config.toml
model = "image captioner"
dataset = "photos with spoken descriptions (Open Images, Localized Narratives)"
train_examples = 101725
image_size = 64
crop_scale_min = 1
horizontal_flip = true
translate = 0.06
color_jitter = 0.2
tokenizer = "word"
vocab_size = 4585
encoder_arch = "swin"
encoder_norm = "rmsnorm"
encoder_norm_position = "sandwich"
encoder_activation = "relu"
encoder_mlp_ratio = 4
encoder_head_dim = 64
encoder_fused_qkv = false
encoder_bias = "all"
encoder_qk_norm = false
encoder_parallel_block = false
encoder_inner_norm = false
encoder_patch_size = [4, 4]
encoder_conv_stem = true
encoder_depths = [2, 4, 2]
encoder_widths = [48, 96, 192]
fusion = "cross_attention"
label_smoothing = 0.1
decoder_width = 192
decoder_layers = 6
decoder_norm = "rmsnorm"
decoder_norm_position = "pre"
decoder_activation = "gelu"
decoder_mlp_ratio = 4
decoder_head_dim = 32
decoder_fused_qkv = false
decoder_bias = "none"
decoder_qk_norm = true
decoder_parallel_block = false
decoder_inner_norm = true
decoder_positions = "learned"
decoder_cross_attention_every = 2
decoder_tie_embeddings = false
init = "kaiming_normal"
residual_init = "scaled_by_depth"
optimizer = "adamw"
learning_rate = 0.0025
beta1 = 0.8
beta2 = 0.999
eps = 1e-06
max_grad_norm = 3.0
max_steps = 8400
batch_size = 64
epochs = 5.3
lr_schedule = "linear"
final_lr_fraction = 0
warmup_steps = 420
weight_decay = 0.05
Rows from block 3 of the text decoder of a small image captioner, named by matrix and row number. Rows with one number belong to one neuron. Each number is 128 + 24 x the weight over its row's rms, rounded and kept within 0 to 255. All counts start at 0.
Before each neuron's rows are labels from the 100 texts, of 14976, where the neuron reaches its highest value: "tokens" is the input token at the peak. Only what is clearly more common there than usual is listed. The data: photos with spoken descriptions (Open Images, Localized Narratives). In brackets: how many of the 100, against the usual share in percent.
# fc1: MLP up (decoder.blocks.3.mlp.fc1.weight, 768x192), inputs 112-139
# fc2: MLP down (decoder.blocks.3.mlp.fc2.weight, 192x768, transposed), outputs 112-139

tokens: "," (50 vs 3.8); "." (18 vs 5.2)
fc1.582 [148 164  71 122  98 127 179 166  92  85 161 119 143 143 158 103 122  97 112 114  77 135 146 148 127 148  81 168]
fc2.582 [147 124 122 161 141 132 163 102 114 137 109 125 146 168 181 115 134 125 126 121 132 121 106 129 136  80 107 119]

tokens: "<end>" (11 vs 1.6); "beautiful" (7 vs 0)
fc1.629 [ 84 139  88 142 135 115 152 134 143 117 180 142 129 128 101 118 132 182  96 106 118 145 117  99 122 156 126 129]
fc2.629 [ 87 132 112 131 146  98 128 148 143 131 158 114 122 129 130 139 119 100  69 163 101 108 140  71 125  86 114 166]

tokens: "can" (60 vs 3.3); "." (13 vs 5.2); "picture" (10 vs 1)
fc1.265 [143  95 112 118  88 167 187 172  97  89 142  83 120 133 120 147 124 167 138  97 107 107 146 123  98 135 147 176]
fc2.265 [127 140 121 132 159 164 167 126 138 153 137  87 101 186 140 127 114 140 134 116 110 149 156 108 163 120 174 175]

tokens: "this" (49 vs 2.6); "few" (19 vs 0.6); "all" (8 vs 0)
fc1.333 [134 116 111 165 123 147 137 132 148  68 128 149 142  81 106 172 117 133  92 146 115 120 126  53 111 122 178 167]
fc2.333 [157 131  98 128 127 123 114  84  91 168 128 131 105 154 146 148 112 111 138 111 121 117 139 137 149 120 115 130]

tokens: "." (51 vs 5.2); "man" (43 vs 0.4)
fc1.125 [130 125 120 135 129 130 119 139 165 132 144 178 162 122 147 123 132 131 142 130 135 217 156  97 116 130 134 128]
fc2.125 [ 87 154 111 155 130 130 118 151 137 105 141 117 169 134 149 124 137 126  95 122 142 115 101 156 110 172 147 120]

tokens: "cars" (14 vs 0.1)
fc1.153 [145 139  70 120 143 136 125 149 152 129 156 156 143 102 112 128 165 137 138 143 144 135 125 152 128 114 163 154]
fc2.153 [132 156 122 122 135 152 140 143 126 145  88  98  88 139  97  90  71 133 139 105 185 128  73  94 122 124 151 152]

tokens: "we" (45 vs 2.4); "of" (20 vs 1.8); "the" (20 vs 7.1)
fc1.449 [134 128 124 129  92 138 152 101 155 137 150 112 127 132 156 138 130 139 162 110  88 134 116  60 121  78 116 129]
fc2.449 [119 151 182  99 102 127 148 127 146 113 104 125 150 121 111 134 124 165 117 101  91 191 144 116 116 124 116 109]

tokens: "food" (20 vs 0.1); "," (11 vs 3.8)
fc1.37 [129 114 123 129 118 116 164 154 107 120 145 118 110 128 156 143 111 175  94 124  68 113 131 128  98  94 162 141]
fc2.37 [119 152 131 150 137 168 125  99  93 104 100 125 135 167 134 140 105 169 160 132 153 141 133 102 145 152 122 166]

tokens: "there" (13 vs 3.7); "poles" (8 vs 0.1); "trees" (8 vs 0.7); "many" (7 vs 0.1)
fc1.707 [ 90 111 117 137 122 150 135 142 167 147 141 143 187 122 130 154 174 137 145 145 142 119 103 108 114 133 141 119]
fc2.707 [100 139 121 129 148  86 125 147  73 103 120  93  85 162 123 164 119  97  73 143 103 157 149  87 124 132 124 113]

tokens: "wooden" (55 vs 0.1); "iron" (20 vs 0)
fc1.508 [107 162  89 114 135 137 121 127 124 140 150 146 158 117 111 132 121 113 112 113 157 121 135 150 139 116 118 158]
fc2.508 [192 136 164 136 136 117 134 108 176 143 158 133  96 141 116 121 173  98 145 149 134 154 104 125 131 114 125 159]

tokens: "can" (47 vs 3.3); "and" (35 vs 3.9); "there" (11 vs 3.7)
fc1.486 [109 121 123 115 150 141 125 120 145 102 102  93 163  88 141 158 120 115  80  93 120  99 159 163 128 111 164 147]
fc2.486 [135 114 125 107 127 130  99 143 134 154 135 133 148 124 116 121 112 136 117 144 145 127 149 134 140  88 103 142]

tokens: "wooden" (33 vs 0.1); "color" (20 vs 0.5); "a" (15 vs 4.6); "colour" (11 vs 0)
fc1.120 [141 138 105 138 104 136 168 147 132 144 143 142 186 126 155 103 148 144  90 139 149 144 127 115 129  76 149 161]
fc2.120 [118 123 118 142 122 144 200 116 116 123 115 141 133 133 150 129 122 178 151 124 117 106 149 142 108 108 135 149]

tokens: "standing" (27 vs 0.7); "over" (25 vs 0.1)
fc1.189 [143 145 112 126 116 159 148 139 153 113 145 165 124  98 131 152 143 172 101 162 119 172 152 164 116 157 110 135]
fc2.189 [113 147 139 103 165 135 121 108  92 108 103 136 112 100 117 163 113 122 118 108 143 124 118 106 135 171  96 138]

tokens: "this" (98 vs 2.6)
fc1.755 [106 149 126 132 115 168 142 117 104 145 113 133 171 115 145 150 137 157 105 109 123 115 163  80 122 141 142 151]
fc2.755 [143 147 118  94 109 132 160 140 134 151 146 137 126 112 107 114  77 108 119 101 147 141 121 152 135  84 122 164]

tokens: "see" (43 vs 3.5); "we" (33 vs 2.4); "is" (8 vs 3.6)
fc1.545 [ 85 107 140 136 127 119 146 173 155  97 107 145 150  93 206  94 104 147 143 106 102 135 107  88 109 134 159 140]
fc2.545 [119 148 136 151  94 119 170 157 147 151 117 113 104 145  86 130 121 130 133 144 166 123 106 134 124 120 115 124]

tokens: "standing" (40 vs 0.7); "." (29 vs 5.2); "sitting" (23 vs 0.4)
fc1.451 [116 135 113 112 135 127 136 133 134 127 169 154 142 125 151 164  77 146 123 126 118 191 155 112 139 129 166 102]
fc2.451 [155 125 128 114 127 135 107 131 142 195 163 119 113 145 124 155 115 101 161 118 149 146 148 128 122 141 107 113]

tokens: "other" (27 vs 0.1); "at" (14 vs 0.6); "few" (13 vs 0.6); "wooden" (7 vs 0.1)
fc1.60 [151 131 128 104 171 148 109 109 143 132 126 139 178 134 165 131  72 132 126 122 124 151 153  98  67 157 148 132]
fc2.60 [109  91 120 149 133 163 128 131  92 109 121 179 161 142 120 114  93 133 106 119 122 137 193 109 145 127 112 131]

tokens: "the" (18 vs 7.1); "bottom" (17 vs 0.3); "," (16 vs 3.8); "." (13 vs 5.2)
fc1.448 [149 130 134  88  99 156 125  90 136 128 136 130 137 113  99 142 166 116 109 123 151 124 121 130 140  91 144 109]
fc2.448 [113 131 134 102 101 132 166 144 157 159 118 149 138 116 141 124 161  79 134 133 130 129  86 128 147 148 104 101]

tokens: "and" (47 vs 3.9); "are" (31 vs 2.2); "is" (13 vs 3.6)
fc1.247 [102  83 126 154 124 121 102 103 149 129 158  98 123 134 157 113  82 149 141 116 161 143 134 133 127 100 118 152]
fc2.247 [107 185 141 127 103 108  87 142 123 129 161 113 127 159 106 114 134 110 162  86 150 124 111 186 164 154 126 144]

tokens: "other" (28 vs 0.1); "behind" (12 vs 0.2); "guitar" (8 vs 0.1); "playing" (8 vs 0.1)
fc1.302 [110 159  77 147 143 122 141 123  91 157 123 104 153 101 119 122 152 111 160 105 113 118 125 114 144  99  99 172]
fc2.302 [132 131 138 121 165 100  96 153 155 153 156 158 140 119 101 111 125 120 120 145 148 134 147 175 131 117 122 166]

tokens: "see" (83 vs 3.5); "on" (7 vs 2.5)
fc1.171 [159 107 162 111 115 101 141 135 140 138 140 154 143  97 117 142 110 166 100 111 121 111 129 108 124 101 139 115]
fc2.171 [ 98 109 145 129 195 115 154  91 118 118 128 129 102 125 139 154 120 126  95 123 119 145 139 123 137 130 154 146]

tokens: "and" (30 vs 3.9); "," (24 vs 3.8); "the" (22 vs 7.1); "see" (16 vs 3.5)
fc1.577 [120 115  90 172 139 153 169 118 152 127 184 102 134 118 141 154  57 152 155 151 125 129 133 129  93 135 105 135]
fc2.577 [153 154 147 121 133 145 135 109 191 128 120 157 142 133 153 135 136 118 135 160 120 149 132 136 151 121 122 106]

tokens: "shows" (60 vs 0); "with" (13 vs 0.5); "see" (9 vs 3.5)
fc1.85 [143  81  97 120 186 140 124 114 146 147 155 129 191 121 151 133 136 118 118 127  97 110 110 131 159 131 155 116]
fc2.85 [124  91 111 131 122 116 145 152 125 120 137  77 119 137 138 109 115  74  77 120 147 122 101 173 122 139 168  94]

tokens: "there" (34 vs 3.7); "musical" (15 vs 0); "few" (8 vs 0.6); "of" (7 vs 1.8)
fc1.332 [124 120  71  75 172 115 131 146 158 149 159 144 153  99 135 153 126 122 141 125 118 155 118 121  98 138 115 147]
fc2.332 [107 121 105 108 110 164 152 147 117 141 125 114 106 147 156 100 100 125  94 139  81 161 112 104 166 146  97 117]

tokens: "sitting" (34 vs 0.4); "image" (17 vs 2.4); "standing" (8 vs 0.7); "items" (7 vs 0)
fc1.129 [145 114 135 117 145 151 145 173 101 156 135 101 114 147 167 109 147 119 139 124  97 186 148 114 129 113 141 128]
fc2.129 [118 116 140 112 122 136 168 149 105 136 102 150 134 149 117 140 131 160 116  98 169 120 175 136 116 114 151 137]

tokens: "." (24 vs 5.2); "can" (20 vs 3.3); "few" (17 vs 0.6); "of" (10 vs 1.8)
fc1.7 [107 121 101 131  90 143 147 147 147 124 135 158 135 125 145 125 126 159 144 100 115 143 156  86 120 120 151 129]
fc2.7 [164 149 165 122 129 135 132  94 124 129  94  77 149 121 123 129  82 207 138 114 146 155 124 118 135  88 155 114]

tokens: "image" (77 vs 2.4); "water" (8 vs 0.2); "holding" (7 vs 0.5)
fc1.467 [116 105 100 134  72 138 170 121 141 139 103 117 120 122 145 153 124 111 117  69 124 101 131 134 137 146 128 153]
fc2.467 [161 145 144 146  99 140 141 129 134 173 124 133  88 155 126 126 157 152 115 149 146 134 110 154 166 142 131 107]

tokens: "sitting" (74 vs 0.4); "." (12 vs 5.2)
fc1.27 [133 101  93 162 145 132 129 161 118 132 124 122 149 138 170 106 123 195 139  75 103 110 129 150 121 160 171  97]
fc2.27 [125 159  99 129  99 186 109 150 118  91 145  87 161 132  79 113 134 122 122 127 120  99 100 121 105 171 139 128]

tokens: "inside" (40 vs 0.1); "this" (16 vs 2.6); "the" (15 vs 7.1); "see" (8 vs 3.5)
fc1.535 [ 73 125 129 123 133 112 149 112 121  98 101 130 165 109 179 154 157 139  89 120 102 139 122 128  93 118 134 167]
fc2.535 [142 137 126 116 114 107  97  91 146 133 139 127 143 153 119 187 152 119 121 147 102 119  72 111 124 141 146 130]

tokens: "sitting" (12 vs 0.4); "standing" (8 vs 0.7); "wood" (7 vs 0)
fc1.658 [132 103 106 182 154 146 180 151 142 101 126 136 113 101 133 110 136 142 114 134 110 109 166 149 116 150 135 128]
fc2.658 [ 93 103 141 118 118 148 157 109 113 128 110 145 128 163 126  77 126 132 132  98 113  97 143 133 174 143  91 171]

tokens: "is" (100 vs 3.6)
fc1.80 [130 115 142 142 129  96 128 132 166 113 144 144 133 109 140 145 101  98 112 176  97 129 152 137 140 110 144  95]
fc2.80 [180 125  83  92  86 128 118 113 152 136 148 145 171 139 128 159 129 118 115 113 150 133 122 154 112 123 143 174]

tokens: "we" (16 vs 2.4); "computer" (13 vs 0); "over" (13 vs 0.1); "projector" (12 vs 0)
fc1.462 [108 108 118 129 110  98 145 122 126 153 118 146 134 120  97 106 132 124 127 162  71 138 156 150 152  90 123 147]
fc2.462 [126  76 112 169 163 148 113  99 156 117 153  58 115 159 127 102 120 114 132 137 117 135 119 103 143 127 162 145]

tokens: "and" (29 vs 3.9); "," (26 vs 3.8)
fc1.607 [130  90 119 125 128 107 160 125 172 111 118 138 185 173 104  58 182 120 152 153 107 117 147 125 136 157 143 128]
fc2.607 [148 129 102  98 129 153 112 153  84 148  67  98 167 148 119 109 116 103 121 155 176 111 104 116 124 127 148 149]

tokens: "see" (64 vs 3.5); "poles" (8 vs 0.1)
fc1.154 [ 86 126  81 136 127 133 117 116 125 138 125 160 160 122 121 186 133 137  84 111 158 137 122 111  95 112 133  93]
fc2.154 [178 125 155 165 162 120 123 140 137 145 119  99  67 118 108 126 123 131  85 112 126 112 124 143 105 136 148 144]

tokens: "can" (43 vs 3.3); "." (29 vs 5.2); "the" (23 vs 7.1)
fc1.180 [123  99 128 133 142 138 162 126 136 117 152 136 155 122 157 115 136 176 159 106 139 116 206 106 108  98 167 118]
fc2.180 [159  93 181 141 134 111 122 108  92  92 102  98  94 107 118 116 135  93  97 106 121 123 111 100 112 152 142 147]

tokens: "the" (24 vs 7.1); "few" (24 vs 0.6); "looks" (16 vs 0.1); "she" (9 vs 0.1)
fc1.20 [148 177 140 147 146 142 132 125 140 103  98 148 130 140 113 123 157 122 121 152  90 168 156 110  96 116 136 137]
fc2.20 [109 123 125  99 113 137  86 124 161 169 154 125 114 135 140 142 114 153 107 149 140 173 143 169 115 111 113 110]

tokens: "<end>" (22 vs 1.6); "can" (14 vs 3.3); "other" (7 vs 0.1)
fc1.714 [146 130 104 167 128 140 140 118 138 120 126 100 167 115 153 141 131 142 102 141  79 123 130  75 115 115 177 145]
fc2.714 [116 135 122  99 110  97  75 131 109 111 192 131 127  93 108 131 119 129  75 135 111 118 162 123 151 157 138 142]

tokens: "food" (16 vs 0.1); "photo" (12 vs 0); "she" (11 vs 0.1); "iron" (7 vs 0)
fc1.739 [126 123 124 146 147 154 150 139 118 127 124 139 122 106 137 125 138  87 126 111 103 165 181 163 128 136 171 144]
fc2.739 [146 105 133  86 108 120 118 122 139 126 144 110 159 123 176 162 128 131  99 109 113 107 172 187 124 125 155 146]

tokens: "we" (50 vs 2.4); "also" (13 vs 0.2); "can" (13 vs 3.3)
fc1.750 [ 82 102 129 154 115 157 109 117 138 162  96 129 148  96 142 162 127 127 165 132 112 115 166 146 129 137 132 105]
fc2.750 [140 179 125 116 113 115 166  80  96 122 140 146 127 151 160 116 127 145 163 142  84 169 165 122 147 123  95 122]

tokens: "and" (16 vs 3.9); "," (15 vs 3.8); "-" (11 vs 0.1)
fc1.529 [138 119 127 135 134 130 175 145 133  93 130 112 138  75 115 109 158 124 166 132  74 138 139  97 162 162 124 186]
fc2.529 [134 171 134 156 100 112  99  89 127 136 119 137 122 125  96 115  97 107 129 116 154 106  83 149 141 118 149 157]

tokens: "wooden" (53 vs 0.1); "one" (8 vs 0.2)
fc1.401 [115 157 118 124  86 131 170 124 122 138  93 134 163 152 120 104 104 203 101 134 106 173 144 149 126  99 118 145]
fc2.401 [103 115  92 102 106  97 140 144 135  95 150 130 164 120 137 160 106 156 138 105 132 146 121 191 122 144 145 194]

tokens: "," (26 vs 3.8); "guitar" (11 vs 0.1)
fc1.216 [ 57 110 109 150 107 136 122 156 116 126 128 140 116 116 140 131 150 124 129  94 121 120 114 109 125 144 136 132]
fc2.216 [125 140 161 133 104 134 113 111 106 102 104 121 115 165 120 143 125 134 142 163  73  82 153 128 160 134 115 118]

tokens: "wooden" (23 vs 0.1); "glass" (13 vs 0.1); "colorful" (11 vs 0); "color" (7 vs 0.5)
fc1.435 [104 133  99 106 112 110 171 148 128 118 139 136 148 109 146 130 133 118 169 138 120 117 138 140 120 150 124 123]
fc2.435 [116 125 112  98 113 132 122 151 155  75  97  98 112 140 136 151 123  69 120 126 153 126 113 115 105 165 161  48]

tokens: "and" (26 vs 3.9); "color" (9 vs 0.5); "another" (8 vs 0.1)
fc1.256 [130 137 121 168 124 125  96 147 158 161 109 177 120 126 115 130 127 141 119 105 114 153 159  98 127 106 129 127]
fc2.256 [127 117 167 133 128 147 129 142 110 148 136 149  88 132 113  65 120 124 121 126 126 123 145 116 138 143 112 102]

tokens: "image" (95 vs 2.4)
fc1.393 [ 92  79 112  76 130 136 158 115 137  94 159 112 101 139 120 116 103 161 123 124 133 119 125 126  94 122 139 117]
fc2.393 [149  95 122 152 159 118 163 127 117 144 106 100 108 167 153 113 133 122 114 104 115 127 151 117 105 144  64 180]

tokens: "sitting" (34 vs 0.4)
fc1.731 [142 146 134 147 115 147 186 152 104 140 146 145 148 158  91 142 117 149 118 120 107 145 115 140 125  87 106 106]
fc2.731 [148 101 190 115 136 122 129 147 157 169 121 155 122 137 136 148 133 120  68 136 102 138 141 117  85 100  93 125]

tokens: "this" (69 vs 2.6)
fc1.425 [111  77 129 133 171  99 117 146 123  81 139 148 129 106 119  97 107 148 123 143 143 105 135 109 137 129 136 149]
fc2.425 [121 143 132 123 144 141 153 169 113 110 141 128 140 186 144 100 136 121  95 159 117 153 170 111 129 100 138 136]

tokens: "there" (27 vs 3.7); "see" (15 vs 3.5)
fc1.433 [138  97 144 116 138 132 145 130 112 147 153 134 102 137  88 108 118 145 156 137 116  96 139 123  85 121 141 129]
fc2.433 [160 100 114 141  74 126 157 159 164 157 129 115 115 151 181 118 111 115 177 135 109 157  93 135 115 119 109 158]

tokens: "." (59 vs 5.2)
fc1.473 [114 129  83 130 144 128 145 106 146 104 157  86 118 146 106 102  84 121 148 118 137 149 134 110 114 132 119 156]
fc2.473 [121 150 125 141 141 125 116 126 108 109 124 117 124 165 131 105 127 121 158 100 127  94 124 120 119 106 135 127]

tokens: "written" (16 vs 0.1); "can" (11 vs 3.3); "we" (9 vs 2.4); "front" (8 vs 0.4)
fc1.439 [111  76 159  89 139 144 159 128 114  91 142 133 165  97  86 138 149 124 109 121  92 115 137 132 110 122 147 182]
fc2.439 [128  88 145 145 114 142  97 139 142 152  85 118 114 114 103 103 112 145 158 164 153 148 179 131 141 104 168 140]

tokens: "," (58 vs 3.8); "are" (16 vs 2.2)
fc1.576 [134 150 103 131 132 131 158  99 126 166 143 173 105  93 125 125 146 106 109 135 125 164 120 133 108 125 181 148]
fc2.576 [ 80  90 147 148 136 181 149 171 122 136 105 136  96 131  71 117 129 114 156  91 153 113 122 152 148 122 130 128]

tokens: "the" (28 vs 7.1); "be" (21 vs 0); "each" (9 vs 0); "and" (9 vs 3.9)
fc1.503 [138 104 132 117 125 144 101 129 132 114 101 183 154 121 182  96 158 124 132  92 131 133 145 130 116 132 112 155]
fc2.503 [135 102 116 109 135 148 152 127 138 129 127 171 149 133 127 117 108 118  97 106 137 131 157 148  98 154 114 122]

tokens: "<end>" (71 vs 1.6); "wooden" (7 vs 0.1)
fc1.677 [166 150 112 116 145 106 122 126 165 140 135 166 157  92 131  79 117 136 119 133 122 173 131 111 130 128 159 151]
fc2.677 [134 134 146 126 122 160 148 133 125 166  98 127 134 162 175 150 120 159 132 106 153 124 167 133 127 144 138 115]

tokens: "is" (63 vs 3.6); "picture" (25 vs 1)
fc1.301 [139 105 164  99 152 122 122 120 119 147 153 185 112 124 119 100 104 129 138 141 140 114 113 132 148 123 132 127]
fc2.301 [ 92 130 128 121 128  92 118 155  64 130 139 156 113  94  91  88 123 111 107 117 150 179 138 144 121 125 127 105]

tokens: "food" (50 vs 0.1); "decorative" (11 vs 0); "musical" (10 vs 0)
fc1.145 [128 163 109 111 143 137 143 152 133 107 129 101 177  96 148 103 116 117 105 123 120 145 159 151 128 106 136 134]
fc2.145 [143 130 126 162 109 113 156  97 103 137 115 125 115  85 166  92 118 165 129 130 101 110 171 127 132 138 112 146]

tokens: "," (67 vs 3.8); "it" (11 vs 0.4); "are" (8 vs 2.2)
fc1.748 [ 83 132 110 134 160 142 139  79 168 139 126 141 107 140 114 113 140 113  70 125 122 139 138 130  91  79 137 118]
fc2.748 [169 117 120 141  90 125 116 118 104 145 136 107 100  85 107 125 122 136 126 110 129 158 153 120 122 130 115 159]

tokens: "smiling" (12 vs 0.1); "is" (11 vs 3.6); "standing" (7 vs 0.7)
fc1.152 [118 106 131 141  67 139 108 102 103 130 123 117 132  99 133 144 142 128 107 101 105 134 133 171  98  62 132 114]
fc2.152 [134 149 100 153 113 124 161 107 154 103 123 140 174 163 133 142 115 122 164 129 104  99 102 146 114 164 113 170]

tokens: "standing" (67 vs 0.7)
fc1.675 [126  72 131 166 131 115 147 151 139 146 155 125 125 100 133 161 136 194 164  85 151 133 114 111 129 143 151 165]
fc2.675 [ 82 124 137 124 134 119 100 110 116  98 134 133 164  90 125 113 131 112 135 151 100 112 154 104 120 171 118 143]

tokens: "can" (32 vs 3.3); "to" (11 vs 0.3)
fc1.438 [113 104 151 108  96 141 178 153 130 104 136 130 116 115  99 137 140 115 121  94 103  98 141 132  95  98 166 130]
fc2.438 [149 176 145 140 134 150 127 164 144 156 117 156 125 134 132 118  91 166 150 102 136 129 138 125 109 181 131 114]

tokens: "we" (60 vs 2.4); "here" (11 vs 0.3)
fc1.718 [104 133 117 128 119 122  78 158 123 122 111 147 168 135 151 155 136 166 133  78 130 111 141 109 127 139 143 163]
fc2.718 [133 117 109 123  92 126 147 136 128  98 118 161 146  97 138 103 100  87 110 144 102 117 106 140 111 112  90 143]

tokens: "we" (56 vs 2.4); "at" (19 vs 0.6); "i" (15 vs 1.2); "present" (7 vs 0.1)
fc1.48 [154 113 127 121 140 145 119 125 100 152 182 112 129 117 151 152 136 140 126 123 115 148 148 152 118 142 155 121]
fc2.48 [100 110  77 154 165 158 123  68 122 148 107 142 120 123  87  99 134 149  98 146 156 112  93 117 144 138 114 122]

tokens: "<end>" (14 vs 1.6); "there" (12 vs 3.7); "food" (7 vs 0.1); "things" (7 vs 0)
fc1.615 [169 143 138 113 142 141 186 152 112 161 136 165 136 112 146 112 104 110 129 138 155  88 143 146  97  77 115 179]
fc2.615 [161 137 133  92 107  79 136 134 141  87 136 108 124 111 147 122 152 120 141 120 107 125 146 120 152  95 120 120]

tokens: "wooden" (29 vs 0.1); "a" (22 vs 4.6); "and" (8 vs 3.9)
fc1.316 [103 134 119 114 140 133 160 103 129 133 140 113 181 134  96 144  90 103 103 105 109 140 127 151 135 128  93 144]
fc2.316 [131 134  70 118 115 105 108  63 140 147 112 108 132 138  97 111 130 131 115  81 186 166 113 161 133 136 132 118]

tokens: "can" (99 vs 3.3)
fc1.732 [135 133 132 129 136 173  94 140 131 141 162 120 143 122  87 125 121 106 106  89 108 150 118  92 127 136 181 105]
fc2.732 [135 129 132  80 123  90 116 138  84 100 127 114 101 119 100 102  83  89 103 133 147 149 148  96 119 164 133 111]

tokens: "sitting" (44 vs 0.4); "," (9 vs 3.8); "standing" (8 vs 0.7); "and" (8 vs 3.9)
fc1.412 [113 106 139 150 156 137 121 115 148  89 162 114 119  92 170 173 107 181 198 137  85 191 127 139 141 130 169 142]
fc2.412 [150 102 142 119 173 138  93 126 153 127 103  90 130 183 145 123 117 121 131 103  97 136 103 113 114 152 140 175]

tokens: "can" (37 vs 3.3); "." (12 vs 5.2)
fc1.16 [149 121 128 141 130 121 167 121 136 105 135 154 136 129 134 141 136  95 133 131  96 130 147 124 135 113 163 136]
fc2.16 [169 118 142 129 144 146 141 121 149 144 126 138  93 144 128 146 107 124 131  99  98 149 114 136 125 136 134 123]

tokens: "<end>" (99 vs 1.6)
fc1.626 [119 117 141 165 171 153 154 130 129 131 162 148 145 106 136 119  98  67 111  96 139 143 141 166 118 139 150 110]
fc2.626 [131 113  87 112 111 130 110 132 143 138 160 147  90 155 114  99  92 114 122  50 130 132 113 101 158  96 111 159]

tokens: "," (34 vs 3.8); "." (12 vs 5.2)
fc1.243 [ 73 112 141 173 149 151 142 139 120 144 148  91 117 142 132 145 117 139 126 102 152 148 176 129 120 105 102 109]
fc2.243 [124 155 111 126 139 131 140 134 171 132 124 115 111 160 157  91 142 130 159 130 140 138 113 155 122 111  93 137]

tokens: "sitting" (76 vs 0.4); "standing" (10 vs 0.7); "person" (8 vs 0.5)
fc1.505 [141  88  71 129 138 167 157 134 104 104 177 121 169 114 129 121 115 137  96 130 103 143 120 166  78 125 132 147]
fc2.505 [ 87 131 158 128 143 135 114 127  94  92 155 104 123 183 149 116 119 133 144 128  68 150 111 134 128 109 153 149]

tokens: "this" (20 vs 2.6); "." (15 vs 5.2); "photo" (10 vs 0); "image" (7 vs 2.4)
fc1.311 [176 132 141  94 116 151 137 174 135 151 119 127 123 100 122 130 117 139 109 151  99 142 136  70 118 146 158 190]
fc2.311 [148  47 122 113  92 121 137 119 139  83 102 120 111 178 149 130 141 144 117 135 115 148 129 114 109 116 146 138]

tokens: "wooden" (18 vs 0.1); "standing" (7 vs 0.7); "some" (7 vs 0.8)
fc1.457 [148 143  90 168 104 112 150 107 136  98 133 163 142 102 134 140  88 136 130 143 142 135 140 146 123 110 118 106]
fc2.457 [119 107  93 163 123 114 109 124 153 167 107 149 141 126 138 126 107 130 158 107 126 147  83 147 168 150 144 157]

tokens: "is" (80 vs 3.6)
fc1.134 [127  80  82  96 145 106 148  97 104 166 121 110 109 144 148  81 128 148 107 110 135 125 158  80 121 104 136  84]
fc2.134 [147 183 124 150 135 122 146  86 113 146 128 144 135 140 145 123  84 113 138 119 104 134 143 164 150 135 102 139]

tokens: "<end>" (61 vs 1.6)
fc1.706 [138 158 131 129 162 132 159 116 103 136 128 106 161 141 144 146  95 128 165 138 115 115 111 141 132 163 156 111]
fc2.706 [170 150 103  86  90 123 118 163  65 115 124 121 120 101 109 114 120 136 132 162  93 162 137 123 106 141 101 104]

tokens: "can" (63 vs 3.3)
fc1.334 [111 139 120 127 195 153 127 113 154 142 145 109 168 121 139 123 120  96  88  87  98 125 162 206  85 132 131 145]
fc2.334 [125 165 115  92  84 121 131 150 130  96 119  80 128 124 181 135 103 151 139  79 147 110 135 145 160  98 107 132]

tokens: "and" (30 vs 3.9); "." (23 vs 5.2); "standing" (17 vs 0.7); "who" (9 vs 0.1)
fc1.194 [132 103 130 129 103 113 120 129 184 118 143 107 174 108 104 129 114 144 104 152 121 139 139 108 125 117 111 151]
fc2.194 [149 122 183 147 122 103 141 108 127 154 101 122  97 152 141 135 110 164 110 118 119 115  80 133 132 112 109 122]

tokens: "," (69 vs 3.8); "a" (25 vs 4.6)
fc1.452 [124 111 104  99 171 203 134 135 173 140 137 156 131 139 127 153 145  94 159 107  95 104  96 147 114 129 112 120]
fc2.452 [ 89 129 149 122 131 140 147 116 123  94 129 133 150 143 161 136 100 131  82 119 132 102 132 112 174 125 143 110]

tokens: "wooden" (26 vs 0.1); "color" (23 vs 0.5); "and" (11 vs 3.9)
fc1.113 [132 127 125 107 107 137 143 123 136 176 128 137 150  69 115 136  90 130  67 143 143 136 114 170 137 150 155 116]
fc2.113 [131  70 126 123 148 172 141 115 140 119 102 108 122 113 116 140  97 130 173 121 126 152  88 107 134 133 141 153]

tokens: "sitting" (50 vs 0.4); "man" (33 vs 0.4); "on" (13 vs 2.5)
fc1.117 [160 115 105 112 190 155 169 133 125 152 193 132 146 100 137 125 157 155 104 143 141 160 171 115  94 125 137 140]
fc2.117 [ 81 149 139 101 133 110 112 155 131 157 134  80 146 127 131 146 152 157 164  99 126 139 108 135  95 133 124 130]

tokens: "is" (29 vs 3.6); "there" (27 vs 3.7)
fc1.696 [141 124 132 136 160 131 124 142 143 149 154 102 143 146 137  97 142 132 107 125 147 175 150 149 144 133 110 112]
fc2.696 [106 122 146 130 138  84  98 110 132 132 117  89 121 116 156 153 133 123 109 124 170 147 162  99 129 132  98 140]

tokens: "we" (47 vs 2.4); "and" (32 vs 3.9); "there" (8 vs 3.7)
fc1.279 [128 156 124 166 147 154 141 125 138 108 134 119 174 139 105 159 177 139 179  87  85 143 122 128 154 125 162 130]
fc2.279 [108 144 160 130 110 106 124 114 119 104 136 114 137 118 144 163 119 134 129 141 103 174 117 134 134 126 114 140]